Weights of a small image VQ-VAE.
Training: soap at rate 0.0012, 14500 steps, batches of 256.
Rows from block 7 of the encoder, named by matrix and row number. Rows with one number belong to one neuron. Each number is 128 + 32 x the weight over its row's rms, rounded and kept within 0 to 255. All counts start at 0. Numbers have three digits each.
# u: gMLP up (value half) (encoder.blocks.7.mixer.u.weight, 1024x512), inputs 0-102
# v: gMLP up (gate half) (encoder.blocks.7.mixer.v.weight, 1024x512), inputs 0-102
# out: gMLP down (encoder.blocks.7.mixer.out.weight, 512x1024, transposed), outputs 0-102
u.236:118169089129102018107080115103142166088126129121124103130087165150139130152080134140129145154136089109098105163115153122137147076117075073135154145145089167070146146091135094097180124195111129151165136129109166142165103103112139134141134109141056099073107140094191105128111172104110105135130193161115102127085
v.236:150108171165143128089148110135124127096147152179107148119128176171130127105121150130143159081086082125148109144111125139127083089077110108122117108046133118154128148112146151143140136140133136126093138125152139091088152086123179125135099179145143114136104109104179142112103084114108199083185099123187109141140
out.236:158050176091107148127146162131112147126144141129133162120132186080153123177169124113125129110043132073143101129094137152149110111111126164121114108120167141146075130107111194108159170114093158152149115095149124145099050179115137106094150189132127205173118105052160114103136111128137123086106131143108120188141
u.237:112172168093091135116159095112087120094128097116128125135143163137104171106119102117102148074126102203102129109096123137114133108104144096151121089130190080169162104124179136213161063138134113130133221151138119161148119151205126149151097126116123175157144117199120106182081127076101088131137155124111161071125
v.237:130166147111138139157158150118129158128151143147144132073166140131138151172134143162088081105080114121117141116139151119129173103116113124066117159119096104090097208120113167101122144073103087128113168117162091141177091137144092126144134156161147165129119102121117110120190149107130120121106110135141094087168
out.237:116058147128138057063062120098169120188077175137152123176176076154152110137149106120136132128128181000154128114136124107176144085152106140111079122081120190134135122136125129123127094156101097134147105134098078115119095111078072088070133159125118154088103120093099150126153117124134067075112101115228158097107
u.238:140168124048139128059117116146143120169117095096164137072147133125116113116170110108176144105152137177162158138111089134093102142099186136157150157141114128118196103121079138109138123190108070151127136160113134142132129196088154104122119074120146113109091107162133192073103061135156085133133108138095129146139
v.238:098096164170122159110081050113142177127139181135123089129119113119091147078120112152148122173139115105105144147143143165054181089099121144122069079137129169134137130039108125132133076153127098175135161137104131161161147143167169146102102113091062135130111101100164170101128111071125079178086170173125157164155
out.238:129091052154137145215124183088106129116071150137122090101087152105137172130117129174090132148123101146104076165141149107130147099162023138112154098130176111180078154138148099084152126091129163155125111087090117126092144097115115154181108117080123142169143125162119101117139174126149138132111158093071127089133
u.239:159138143133156148177150157098188174113077073155080134104084115113094160069183146095161104084114107101131109127103142130106189189124108090089137177098136072163113134088124147137123102146100083100115127199130132123182125141129175114134091085186137160080155100092098163126071103142127143126135195036134082149174
v.239:084139163129178134153131094119197140138043139122053094095181154129094155091185103143118141114075161133105120159108094089102139218182128089088077165113119172108113123081154142069178146116108135115118168164127159116164094190105125137179089146131134127094186069080116133088121124168135136105116105091135111164171
out.239:104136122161085110067168095098116161093152156127155070135200150119142074123132132188114191105157140107114169166072113184182074114128148129157046157129143138163172155210135189134112135125151170093139127069124140157138116112130146167139188127082140116194161050130116120142179131093120130097108086138125167078141
u.240:153110097096134116181157178135138163107130137179147112107068096157205120075124178073108100178103147145150127170110081117134133174090074135040114159170101143115120169096085144111131081090136106111168185120144090171096158086135097065138157078162102091138166106157132152092168102073091148099106194134113147070116
v.240:147157171129099152125145094084082082098128125114129117102092138092104077084108132100162131157147147185140128167125116106156107210145161096186127170083153126109182161099119117140102116101150188143141169098122115147138163100080147131135161144125110130119085098099162077125134176095105170132112089103119175116200
out.240:119159105146148108182090108130118092170155158099126137135142149121101148099099070157106155064167105158117119093160140171108112133150127168128121089129105119172165088116164133081110138127129070106111114151075173094144169164085133162174147143140091139154110139047151117151068132157174073090159075136106180176168
u.241:142116103118148117065098156103148148146133126152105107163112107105190170131144179130106150149087078144165133191169173125115177142124132121127138096151123206100138132086145107150123156107124128139119114127136160121118124132117175137132161108131129119157126098071107153166130115065098136147080117108193111099147
v.241:131076130126151139075143131127142094149155144146105098172070134135083080145117122144132178118195171098125115088116136096099165118108147107087140128101164113137112133100168109127068127142091077122066168110144089160125151120132121154085147183042159133146200160174142182104087118154129133140098127210127086142112
out.241:162138107169090079126010086133125109158173098174148146134154111116102131095110089132141098166157135088086103143149129128160074150118130122159111107154152067151110137144093082104175106111158127134098156099101184106081146104131100133102149127107115167072138142129148088100100105148140158074135145165127127116149
u.242:198116150138058149128147121152081163108091127153145115070148121153144064131146140140124084173131138117137142122155129066104176146073171129155165187135150147144132100099152132102120112139099092142137154135150104114137076092129105040141133134081052060144117069177118122156130144089144129123073158140162123148160
v.242:128131069199065114112092125199054126121075138166093134094088169088108117074100107109104150134066101173129169112131128141125105119126142127113119134085136112115192101134119123099151148182067103155123175154129105139115186108147146136120142097154127091097125134163144134120146157127108147173121117129159120136123
out.242:117114157141131105135107142171129122091168096153078157121070204105094191202129098055087145104167137130073095104169098165144080106146125127143135118166173060059187051092109131087119131125139138106122110139145116121134097108155144169134133114133137205124189142138114138100103094141067213129109130137042075150176
u.243:122128146177154087133041115104131164185192150155104094072103135159134133173089087132162110073127106114147091099108116127096051125137183145120134116100155141169083103110125128123188121132104084125147145151163161116123160173085179190192105135145154079132153159142138142160117136095129171117110104075164113173151
v.243:085130165177134208121130173166134146102185161119107196094141162151162134100126131099062123109127165114133148131140128148165180103122111112128129124146121102093106123160183147201080158152111127120165176138141156145129162117066142168095116189150125172106097120115100131122158160182165104151144125141192137148135
out.243:104123140118115122116153156106090089051149110139086117145103188077139154154131085149117126113134139119098144123149171128096157180080063147155120107197082150148185128170165128116153118094178169122103160149093072140141102128159146100132165183093087161120134119144116123110111141137195105152158150156123114106119
u.244:119137167156092150120141135137076118129172157090129151119091142191140111111150186122112137126135127090117153194094125098154148092099158161127182114134105099088099123129145080110138102139140159182166134180118164094114152119112082146196134148104190189088131178145135215154122142156149154148119107088123154075163
v.244:129132100080151139069148119156136111127135093090075187135128146173206196154095131168112100077133164096140169154102166098127102145097151132102112137107103177084118169139091045111115120116131102193091143201171144133123112146156138173140165129110167143113111137144123141167103071146112098139139105096120169129090
out.244:104142114092126087132112148088132081154134167212100122108086112121097176104106061138106123171088111186046066103140181079122148097093088096070153129158119133163161053094127076110127101101159098136122119148125061076155131090130140145115137119158070080133114126081167116107079148116066152104147137155160119162087
u.245:102144086109136075177176103145123166074154046160097108143085120119103174097073163123139168068133129093119128129116111137098076146109090145149078147083135152108129107139137059141104108104159150106125197123133145137098125150083163211136067226086079124085099136131134125098178109120126127118118139087104179093175
v.245:126124157110144179150098108150133129167069041120104127142113127098161143118132057063150167133168130099130095147130176144104094123151102096161106160133128143144188086082101142121142143155106073165170129082093164133125099068068130094093149129078128092127132147148102142103166156110130109088124109118103121119122
out.245:146106108102175146132154147136143110141101146125125109119139109142110148102124097134140131183089115180129118138109180131130130121115144104092175168138128159117071111094079224114145151159110113141125081132150132119141127110173143047110133060127106104151091181090161142110085109109099156142144150103111061127092
u.246:117106105149099111116105155100154127102143118080159081103125137060114178142100139081117086117123070099142135188121166135114104114171127114144134141150151140127062141116132134139148152140146167109127147080092203088180217137143192161123042186124117153139100117106152152139076155144140107119124142101112077108155
v.246:104169061139163155114169056103177182182098132109139068116085145113142116156136115152144074192180064166169142159068122167111104172077136147199088129091090111121107126149151161107138124116107108086204149098116162138152076129169160128143092129085082119163102141127091127122158116113145098127103208150074096167141
out.246:180066153182092148073130126138107106139139114151181154127176123177107078135128122128141175117158182172157168102077112107166136116104125123120156191162150190113158126134167128080067101099114092160115138187148128140089109115132099164146165092150141096113137142122094119108220142166152184104109129100115143145131
u.247:120119138164120126152189116187136171082114061106099096134081178072136120075136142060091155150119105074152180138136193097114112143105094101132180141131092152149121109166194156122152148145156092086144108139127142115119120135146099104071133127171113104127059114110102107140178155159111101137144118092186129129150
v.247:110122134127092151114108093095148105151114147102106093123097130148107073102130100132191119171069117099122101103144091168085104082210139129119111096112106159124113093183145140130122100093105185129152124181161072128122169110116214137178150142085082092118089106068101080091128133089174133102148126130107154135154
out.247:134150122055142111154105118135142125096134167155125148112141082113105115184098160156124118131103169155133157095168135147142089143170152123180128062065123056117134138115131152155141081098121138106127150092145114083135112075100146144162113110139096125116142086162164141142115121047174220135123096150148108120112
u.248:167181119065107154116143120114158112082105176180158152127098080086164108153095129147170137117125131203122161116130103140149087198112133133094125129151139186084111167122136067097124135119133070105083164154152117130149148152139131146137118102143147160116095088139144140123134054141172109164084146149084094186076
v.248:133151126125095156127091132172152101058109130192130137142104149129154120097182155148143165085164088094159160170134088116132136172104199123089162094105120143078106130143157077100188147146085150173148097148165098153144106062114115107138131098167096146110104154192155155140124083169140099064079148129086078115106
out.248:099068109137173145159141082136162079130108086156115163153104149183072085117149089041093075148124121122154157113153137154110111104155058106124131134096148105141116074116089118137110151105142137089186155150167077128123122071109130174150116101099103085119136133125152106123131167093108157134142137156070151143137
u.249:131117161146082134091134157100152116167148146101159096156099117219121148159145096111108187104123101135104177122162121108128181102093096116202104176137107151128090127088109124142082107166147099171110121184137084147153135116152082122122113056136150132156125147122134203112205132132144106096149179164169132101134
v.249:190040133133135161162184120080108123126092106140148141101160100156112126106098093145128132068154056122146130103096119134100115112088155130114146133118106196123138197165108127147098183165136144160165160161093154104195069120082133105179128093108169152122101119113088139078161078141104096173096103155165144125142
out.249:085160151111163141081127122090140063057115133158125153129117152107139173166106144109108147175154128089102062144139111119135128069117223148089173109129136107065134134142117082141108173152096142091139133102124100157074164090148132122113133155134123181101132146096112095155120147172111164148134113178149102138095
u.250:126122115135096126137112095139158182130152095117117130104075128104155146188136086113150126127144170121160122100167139176095147164152147140111153130146145101130121144130139105120107123140138162131075175095198089128101121148138175079139090141151130088102173104149172168092087113127155133105112120069118055134129
v.250:088159163138175157154116079194136161170093108114190121113162127123136149213105161115114124116100113199122161130144132149127171119138165111197133164104152147117153099134115091194109157126142121106134161120094132116086160134152141141099138113077083101121134142122128145089149172120108113114135119139123102082128
out.250:108111148150125113107164124159152146139098123197139078151120137196087120111172145127114110118094110126090126170129113150127140111128131131158086116143125208139105133128126156124100131097164168099176101150137137097153125140094175125106106096117155108121105122132092139159132164076127120157150092232140128157139
u.251:109162194164118108124102178151155189118142163139148123127145107135142094213137127132068109137144096144160152105116154105172172115126116184132105084146128107135140131111109203116113097140142123102148086113182118116135175160107112126090089162110092072050148165175115143091202149149110149175140159159127113085096
v.251:066133103161115139098141138119144134183127140116135160164147161145165142109127110148104072106090152182183106093145140150143123154155158125135130166129185106150120103157105126089132127054108089078124139070106110145157140171201133168110191120118098127161141091124104080106097132047112170123180127159137108130160
out.251:142143089113155133140128183096134068107123114131116142116139116129160209088120165104125175136123178080118109161150164132105133101147096067155095146149150113121091185082063019154138136131165137141132119136104108115146100154119108130145123107102151133150108024069110130129070110094144110092134075138122151099115
u.252:123155141130163067103150084117164166113108147132119149134146166098188153180148168181131106161163058093121172096166102157177109163143107133116222076124130140111131086061128153181173165180108121111179141104126080168107057087123128070127090106105098098069050138115094152136080132168070152167129147127088140140139
v.252:143119078148168107096187128182141105132105162091121061127204135130124176117115108105104127126095068134093082129126156154139159135184119080067127168141151140131064153088182135170121113121074135183120168105095129148151104165119102142144096113138071158090040126134154200125138173132125109169174109101060104128143
out.252:159165097145149170120124151094153110111088123079131131141054109139086130085113109090188110113112132167135098123132092116102078090151140169106064097133128157124093141114077112084089114101158153161080129151144138097113169069117176140151171080144195087195153066112133114129134177066099108127106172073081116120159
u.253:108130146079119157101124085107132160101121075158070094112137083159113069111160084106096132153096169120135152125138101162165127146052135193135101145161101125111177158118089122189154102082101060143126125133137114169127086122102090090124144046185077101103075132117141119127118104173114143147100135128084142196138
v.253:123108163223117083121110107153150160138133154121157123155146097117126131128087094149133103123176146066080116092140136145171163107142196145095130143103102157125111137153147110173111131161154159155165122044178124153145147136131184127080137160150151189103139102092135185099151108116126147131126108169100143151157
out.253:167144069114138188143132084112107111190122140089132111161134143107150163144107127118138115146109090133094121145164077127147127116228108084174171081074181159129162084084140143104094106160148125152126099116104139146186159127132157179175112201193183185152143053124097135135115137076116171097204083123085075100077
u.254:176124134145137109173122147142132112168106149139111122137074162033116135156133112158183121139127198125110092121095158095134155055156192141137125104144131041171156139157161124074181104180157131069120193084143135105099076152141179110130200160126122103087094107132126103146097154192089074117064135148101144168144
v.254:060094107150100130093148110162159108118117170101173180083043122063165143112165081056098087093170099054160115118124171169174126098134131121155122125114110129123132135133131074146120164099099086108165118083152123085108106102169097162124145124067152046142103124142140085084140143192130100154155172105128194130130
out.254:114074127090124169106178106107129154201159116105071107148073099133089145140163177106099123089139127143107133113124126126149142154099011088140085147074142172148162121099091150142126136086108142149113094124127185096165122128124126167078074098097168152141107183175104108140186103142182170137177109085134137055108
u.256:134202154162120135101131094127150183135155095138109166118123137165126115100108145167114155069087173152102148133151154071044145134045109144122108110118129129166117126114108128116146156151110108093158142110172151140110153117149099071120136143137115129199100125139135139125129188117129118140127140100113118122099
v.256:143174114108151175125143153095132158124154074125156150136158161134103113104133161168118108060099070151118084140121115144081066125041151125168116135104180137108133114189099098105143106147098103188141126123137103121098092145142102114145123082136159137140146153126127110100180185124165100110152110126114121121056
out.256:116151129157145103158115131161136126107123148105085115095103164073123186161143119129108150187123144094216105136161108087152093126119136118086104154144149142157103137116160144155139093128134171060122116132125085122140192139107159160084107139097142175072154140091126130120127080100137120140097098170136145100225
u.257:116088165132117170040120120094155155084132127108178091145184176159131132145150116073116112100157107113074100116116136141134088155109091096080123123106125056149027116130142170149134217136166188117135100077108087141135124124057114153129123151201104150094079144119146183093128147130154082133137147127163165126152
v.257:094168117137150184105189046057188133083111142102162084157131156146161139130150103113113134133117106162135085121144132112126141117181038092126160052132126087121127129108105137121130166135136169080157138114118098156129079151093092182140131118142071147112096107156160150083157107167117143154102140157154128128183
out.257:110143132107176075146149104148107123081143179193182136154148112082132101101136156156110136166090151129162147143113098150152137130157160139124168160096119000136162152089173115130179114097120079123138094140152161116148125147179118114158150126109205117114144109172091098130139127116111148120112151151245084108110
u.258:108166130132100116130126134070083127136164147127163176123170136150141073053095130160142125113151131172173178087131117114134183117133140159147065101110169138120115089142076136095170118156077068172196145110150183123130134126155074108139131089162182113139167129139137120138163132083132101176130133128188126161138
v.258:194113132140145124074133060122147136121112141125130133116170156175148103120124140134121136107195076093129078143150146092047165136130115134100169149135142094107129108079106161126190137113123098189160142096143109126063101159143090140154136139136149105142086130143097163123137150082101161121142155159162123132115
out.258:080127122114146177136113115122182082118134122175136162114121161099168167168150132068097151209150178145052115131119186125116104140068109101116140100074128131130177147101091109150163174124130189088098148175129105075117139119125148177111126166110103149100124094083176122137129147167108189150112092121139092129106
u.259:191091081071142062108101184174139080163153096124148158105093137097076108064160125113143132167139134137104130106113179086134110164159158109111057132079124080151179139134136093119123144176111095156130167066093079123135108119159122101148103152137127158112122071174108161125118086115155108151111166221106198145111
v.259:056086183153187171088161122134142106143103079146095089118122144134032140168166112107147096161133130120135178117084076107150144179137090129128116160090116125095114088083122123148152136121135146152150073124075148133137142104105121100136095120102143124079160121145137174111117164159153183137100186149144143123133
out.259:128153162139126162142103168177146157108090119172144062103147103144158140126089113103123104139184099112162101151119109152168095101169103171107105104185140121076095145144147147135081076119121162156087134138139144138160084139104150174163136106139124094143137124124141140119104111098093129151158132083172102136189
u.260:112132122113199085115146171105152131175146117094091129152109115131103171161118127135048119195103139144177166140085205131143167144133137142109173141110146166164107164102120105121126131116081143128158147148075103104146212150113104115127113178087110139132126220088200146121192140114109085128103147123134154144153
v.260:118096157107099138099127139102136084086148204125212096164145114144116109162086123157075165157071103152138121200174084141100060110083143116088157114112138130114116089077190116147119111186068081127143143075157123150129170137073120168175132122136140152133127106116164108134149102092135128095150129083106146096087
out.260:101129113096112148112100139149126117116086160157195152116120137185169107113089129169133140021152147171067121083131069103095123121150126113070124087187147158089161104158107155089162148166188073132165102173123119137114090073113075153178122053150148114108105140111091161154104129189241153186189077105089084092078
u.261:155152106144134052125214133134207144137149127119152199091145136136118133140138090100047123174113156111146110117155108092116121091166079096167116110112110113129137103175151137103117141088158134157145088211067158097108129098157138201142109076155159106095111150153127104115127091127131128101146102133111091152105
v.261:120118117123146124129141118141140154114091158117177097159163129145098139129094152183149146131069131107122121120136098116134121080146084106183088085141147135081144098182094093143079166154123127144117116155087218107150139140103084203190139134142148130084127138112136107119145132180115128092142137080126082140113
out.261:119097123145183136151136121102140138152105129131112140104151176106175113158121145179096153082143119131078128086129163189074119125089190141099102146092139127147136106135146130206148126137106101135162159090100181140150155149121132127138116111109114159171136124180111185152159091183161101115170095147133087146167
u.262:090113053118152136108093144047061194156152089163153159104166131153184133147123113207162090109117147110104149137132131075151095134149144171096090122172117059114154124082168159094138094164149171128096143132168149101195153117110165105140085155139167122094192113138209088143086157143112143081149188124135114131172
v.262:147109122208128111118178135139132055149102112120098102103062139096087053143107178096145114123148109123137105128174078147157111131104084155145142105124104148109097133195101103150146131061166171075157084091135153110103137146156122140105137174142115129112134094100191145124113193105069157137136184166128114140137
out.262:137147200185129134106121091159150094096094132119171071123090166103104148088151143118120131143114098172174106148113090145133126112115132158100049168142140187160159052180091111149110198093160117120118135050121147122131162099135159135109185085140112104203127171129115162150137117136132100162133033142161130097138
u.263:138134088061089103149155093078177075166149106213115139066169167109126090141057165096091097123121120100158160104149084173104082133090143084111131153090135111203141140134163149090180189191107112144102153115102141107140157071160166058118124134117143119146089139154130105175093120095061189180171179125157155131111
v.263:187129131148131100092188115097177138148187138148129113130059098210104113065157138082155084184103102095151110084115100146146111099088112124138120117144144117148116030139054077089104120132119133142141087096141089141078156120142112215137171102114137159106148040094090149156184125173143123107105117083204122151135
out.263:132116126174171108136116142085110153110136167086151134124147102063159154094169125125139164130083157126126157165146156116175066132177078112178091132204093140114098138057080151152124098048153153116095141078174160124132134148148101145131084097083141180114162133102080150128135120124115112125077048118108145100183
u.264:164171134142142122118092128164127130156091157082128149134150113151134105174128109109095128168171158121124151176167123120081064180148121157181167093079163155131087158123099181150074182141079195173153160088071136122137152057141169130126115144128212137035154091093136116155153158137097147117098157130143083127146
v.264:132093133131113133098108148114170113159142135140122063170175092112160085184151113123096136089123130222079126112123139122179100151169132098178144142079078198117073126090094100162089176134100096133128135104103136092142097136133106134153129104136172121101164075073114173164195117113150189076149167182119120107112
out.264:104067126072111135112164069193121144088118115186049120129198116082093132132165155161183120122152163098137139140159155106156148113115109102121109130143147148144167093117118056122117128129178142137119102142201163171180132133101103157167110122160079144168112157141125117061103108127119169200089112183165156140119
u.265:095146083136159115095117149106121077164099092168136134150180130170112149155189084097146154130138086158111171089132123121124156138192153147172119168171071124083114145177167133130113150109112089064185138135145143134161113129145154121103109097151158114113104165106087053104104104138124134156148117166137120138132
v.265:137114119077119115134114124101082155161162118128129149119157091109140122088162079111191182197074156117137144133080112137083192085116125147106123161107170117132135083120179107136158172129117065068093132166092136132098136145122128106130100149175108187119169049131104157129129118158087172144201101148091070139070
out.265:128188174172114150166122134166096190123127157093154126113146134097203123145072175120132153072139124162149095097110142094122123160012147127118090132085157136169110113113103101117111131124191155150083151143165167121188134134159183084138140119123149174131102172105146106150125228109154111154112170189156137138112
u.266:114136162161109128132071125140087159062131164115103146187101142144155138130161133063096112157118201106142121093157136140085143152079166150153109188102111186093148138123109145113115175174092150080061086116075099135134165169126152101115114163107094147140097148075133121080147137088095108190112136162078134103228
v.266:203167141113105102103177115180152132073084142199106117109162143172078118068127081141093084092138171121098115119114100088098143103166104063145097163115179148161159078156165076103125158120127118154126116124078143170112117071128141120190143118109142143113125101146152131088136138144096166140106092098139115127085
out.266:126133129120125112000099151144132111119124130112177131130163098202080144128067083126146146058109177177150099141127150116161157099160151067103120139183158101136082120129143135132091127132116097191153153179151149104163110109117114146172179130108052066105090166183106149154136119134129159158144111108192092170070
u.267:156111141107143122188141140125102061089149139092152092115138110089084143103179112104115125133145151183133170071094111195135089147142069156130152123155032141159127144124100163105093132128156107150123150160125150157116206176154140092136126135156079137116197098135119154062121119146199095098148123162131100099075
v.267:166149132103158145145161126134139122102190098077158147165128165113105141142116113150115126135136104206111161103057112131139181192142133150104077153111155099108157077105093153164070108158108135106079130154205158171081116118129182141179153150100153161202054143102177114139146157173085161127095134145164129159151
out.267:081100131176110173121149130148109188105120147129089100090097140125131075176106160125109089115078140189094071091094126105109146136096116100175115195151186125164125143132188141148114195145132166116104066110109101109161107123097184129073139127093177046116112191129119137104119111128122160123119171103119128122131
u.268:147138124127109125126110156135118114157095139106115090129146128098136174152131120081119113130135121148150138132131130147118138115134208126232115152101148123164129106105117199132118128112120038124108136118073087088131138155109135095105091122105132154125106154217131128176097115097161162160152185211059081145164
v.268:131143177123102135089049152090117161122137119110174195149098063161105075121071133136101178072159115138151132069160133109163139143194138151125117040122134137198086164118124154137145122112127123147157133185137137182088144104163099107119130127093179103194152137092053137134142129150112113109112100152138134154108
out.268:160064100145163158162134102115080189100111140140180116075120078127099128098153146162141192093138143109078135083138119146108115103116087114114154104087170139071142128116112114084108112130194164140119121152139137181126120103134116160100079229124100117115147104123180166066140140150197147128095126118146132163058
u.269:129109106122098137161169113116104185140119126189135126105119142100204134130115120145134138104105136093136130103101112093078153135073124056158152167109147130098116135195191109121132134138166094139180096054171143153126164163129134130145093189057175102162108130121164149110142109112133081107118124126112136151084
v.269:167144111184116127169116091141129141187116066116155122126161117132126092160148117120107159132145108199120146167149137154153151108171119120146110116156138141121084205138148182132111101116162035107095186179103111108083114146150124171088154103080112125131106168106069135146186065149113098126125081151138097162084
out.269:105174150138135092092101195091172051090141074143140100148137096162135134206145080099117123142125165132154127096125155206098113143106104136093132085136090076157120150082139117120165114127127157151173147082158160156128096112104086085144136148216091158084170120128155158070131149150202200103170105151108173096133
u.270:114106147145155096161064104156148126092134142156150114084070151124126135185159144070118123086174153151118140123139109130165155157119152104161075112097106183116148148131154172152117108119113160136102123119114108125164162113136135143159138122103093158080139146068123122194151220057113179142167108056197103082170
v.270:096119080091115093068163081172112111120107162168110143113096113162114148109168141178129135141162158117140138089082136086101113113201162063133185127152093115075149129160065124115130049080128079118059120061069163139150171143076133120105088150118091131117102139114158161120101112155125144120095160100159136157149
out.270:105116068074098130081151157108111155116092091126115176168131156095094081118162139179171167160181037129147164108098192132165139125137156114153127121153158163151197091131058111178143119100159118124216121125122143136091118146102125110101164129155104086098140141193129193106095088157152136117097110168134104124115
u.271:120095122149147128092098081155100148126088187152123107175145116160143094153125115167115083080181125146097131096164102100114122091142202157185153132112098155144123101106115126112126162127122142133119077109134133188152101087104079101117090146135119071203147104120137105206118156168149154152139155181139162153053
v.271:122105145118177110156102131161094112047153110173124139164158165162118097116113153162112117130103098128144137081165032177151169119165116079164079109102075133177115135208133145152105137179125111117189073114133080121114172049119160177078054167119088175134160104100201110205102074100158109085158050111161200131107
out.271:171163136088130126137136161088117149124085162109180154167142134111101122109151170101147203127157150105170102184080155133191132130116088156112098161067150127143140166093109149103167183129157119124097153154159094073113160147143127158168137168091157108101147138115114146114073137139140134134125116167106137120108
u.272:093148080149111098165145182150116069153145106136121137141145179126113142152134106079113095145146133144145145103183113150104147095112111111116105116099096189090142120196155093146185102165156104109120087110168121153179160165044106114141173114149106134120204125131136101095181138144113097143148124113203123086155
v.272:181128186103134130101087185078148151152132117149139108115082152154106086157087090157139091123163144079111163115153121139162065127128105132138133179101155221043110128184144114158186166073090135189106115115181101087151143137124175107139103147107146118139164159105131095107171084157147141160125126132136069143121
out.272:141155179123132122071140076103199198084128125141127104104090154040133109109138152143139127130111103130108153108122113117143093203161185108133124149117136099173168142113096173151128146082167060137124110120132121100094063094182148090152117122126163068113105144137106218154108183131108173089147137047104138161084
u.273:100118137108153121105090116132122086136152137099089192144069117087150134080159118088080163126106094175157133194059214076148172095032139090137151141098124143086157153135063065122161149127134167113113170106132215137147184074153168130163194150148101083157132108105121140118094109148106110119146104168088173109145
v.273:172157076146159103169138108162111088074144152108121111151107079169167147101086128107148140100101088128137150133114127102068165158083118099083114103115185076133159164169166134114125131117155139160125119124127204133116136145151159085147134149143101130118141150174151095147078143184108171154172164106081063169157
out.273:171156155082130102120145158105087113098160135159148098149083181129102169177116130134137087126114163131091110084190152159078073173164129160157129107143150094141124110172147141125107124118158101101180085178119072139094126176153113089157096044088143202122159123131077083137182123126119077122148147057123083141112
u.274:135137169146116122145174180112166134068129133130120106129182169119116134165194118119107085082108095104145099146135150115094108064117137111173157126150163161160089166150164190118150104085104119095134113104187169193117105178132140114123160118196099136076105128162162112107156100053129167139140122037155069099144
v.274:116095145174139112129104062125097143125165120074104154083114187087131101104124084178096133172173143192139135157127118145165163212128127149115136088132146143085130130106068122117160098148160121087167127155191095094111145139147147172136156093151203078094133147159075138122115130108146111190162107127086179153128
out.274:123117136097112160164139146150099119066122165127089107115136111174117133107098151118127136181138116132134104081113084134141089157107117129117091162112096104116135120153102125154121079167105120172120144168104069065131213139086147169165197066092151097115139097068153156106201100142130135123100162144157141184077
u.275:123127112125098097083152126152161127115135188113122129138115121101152189138118152114080170102062102086138119195197150099132069166139163118098124098185154159177180076141119121101131092128134162093126133227126116160124167138148081111156084149144189095147122113133089108110099117088153088156117146101140103198113
v.275:101060111092097120117142235123114070077177100103131107180083096105077123107175077107107157068135087135112133149155128104100111126163111116110111185140184109113130118097132065122155124182092138083147114114108138116086202174107118086138054128150210162145134113128158141097105172171126145123132174092145135102145
out.275:125161105118135193165083122130097108044153127153134099140157119141140078088171152192106059161137170163153151122115108161129102076064152141151135172160182096135194140125137125210092172136135084123102112086123190145087074087112109159102156175097106189128102158111169142106147139172086121162129100151088115131151
u.276:104140145106172091166163184184150157122101134132170147142141134211138065117144113126080146093111086148166173124088172127111162120119137130164143161138160127142146093131108157093121145134094063107119183148154125100112160087135131125090120142102070086135122127117104147087130121119113096153112180080160140155100
v.276:075113131101120151163101104135108119146164117109172058110144096098081111108093182167183130097198105121125169114167116124119105092121120154118115124118121092142103174129101135141176096139123055074142157187145132120067179137117162093115067086130205176165164088118163150094115136180145136150112174153203112137123
out.276:104082101172110084151108109084098148138120120140135150066112152132187176156162090088149154085167153118073103107150160147084183119120110170118115129173120069169135044118148030134134094110161158113083094066107152148144112132139131112150129156153119114102190095083128128129152131138105182097120141186098122124157
u.277:128121119138117116097124132087117168149122084124147023157175152178117168094114127131189070143188067138144150099122151115167103126129108176128109102119109102156151133115155104108082133135102073116110111137124156134161085155049142100107103098067145123110105216085134103080123103155118168139114183134087091148137
v.277:119087118166109077116129106138190131100148161137134110103156090187176107111117110099133067116147142116105082139134169071068089137052141128135159113125138149100159114129177012102146179141126111170165082089047120138153159085177094136189137167096121133144160143115121109092049070079141182171091130166119126134107
out.277:130139108196117133176084146154153116081147101143099175108152111131157077117102140104129168135100146108111122150141170103135109088115166134078094093147150099132083145162064117153147125169132184089123127089133179097114172095162107164174085186126094125108125092143131164155184122092128102102112113139121176069165
u.279:088111159154156204107193200127171046117081114160197116146147121119184090183151115124111150111108092126142121091099139172119137155121148113181115097123049164103175185113189127137111140105143126136107125156134110108088110133096140159098186120136120132153143131078083134172177134142172134133098118163088181128163
v.279:189096120124145176142095086100149173152122123122107054192167160103149132129071143142188098128143132115096185065156112135141117168106115136073106159156136126151133108148160155098108140126239139086120161102146112126157122114144116164112096195136134146100154170149151108155099094115096071087118083099158074147109
out.279:108148105128132128140150121065143193105148170128194169135053142122144069148107169120104119134136179128157118115117103096206115136131124128106168093072111140160085085163076112150127086107140116099120081122207115084142071122153071113135126100141160180132128155208129129098089164139062151122149139081195100080116
u.280:125090132137151110170158168171176155079093091143172128150148109129182140098133102120147055107116101100142127084196122147136144086140138155143159106122064140102107119127068169101148159140082101094080084108149155167107117125097205112134132136100166118082210137097150137090100142095103210084162104079153111139114
v.280:118112204136116133089134078150203161167126168094146150103083116165104136122204111120140156122084140141132108101158179170101140139134111143111103136175195137143096118152134107119138138135143131129134150133181082085145104090152117158076128135093139100152144146092092183120131106161106121146116058120115141170121
out.280:102145093125111115082123143167088124164102121100090163156101113110094023186126126141113122156093102109110105158144106183110096139119165084165115172113091231162187091131048115100111083109139116106156175108097134149151135131127093145117112195140114106152125098179159141162135218171157093191100199108117164047101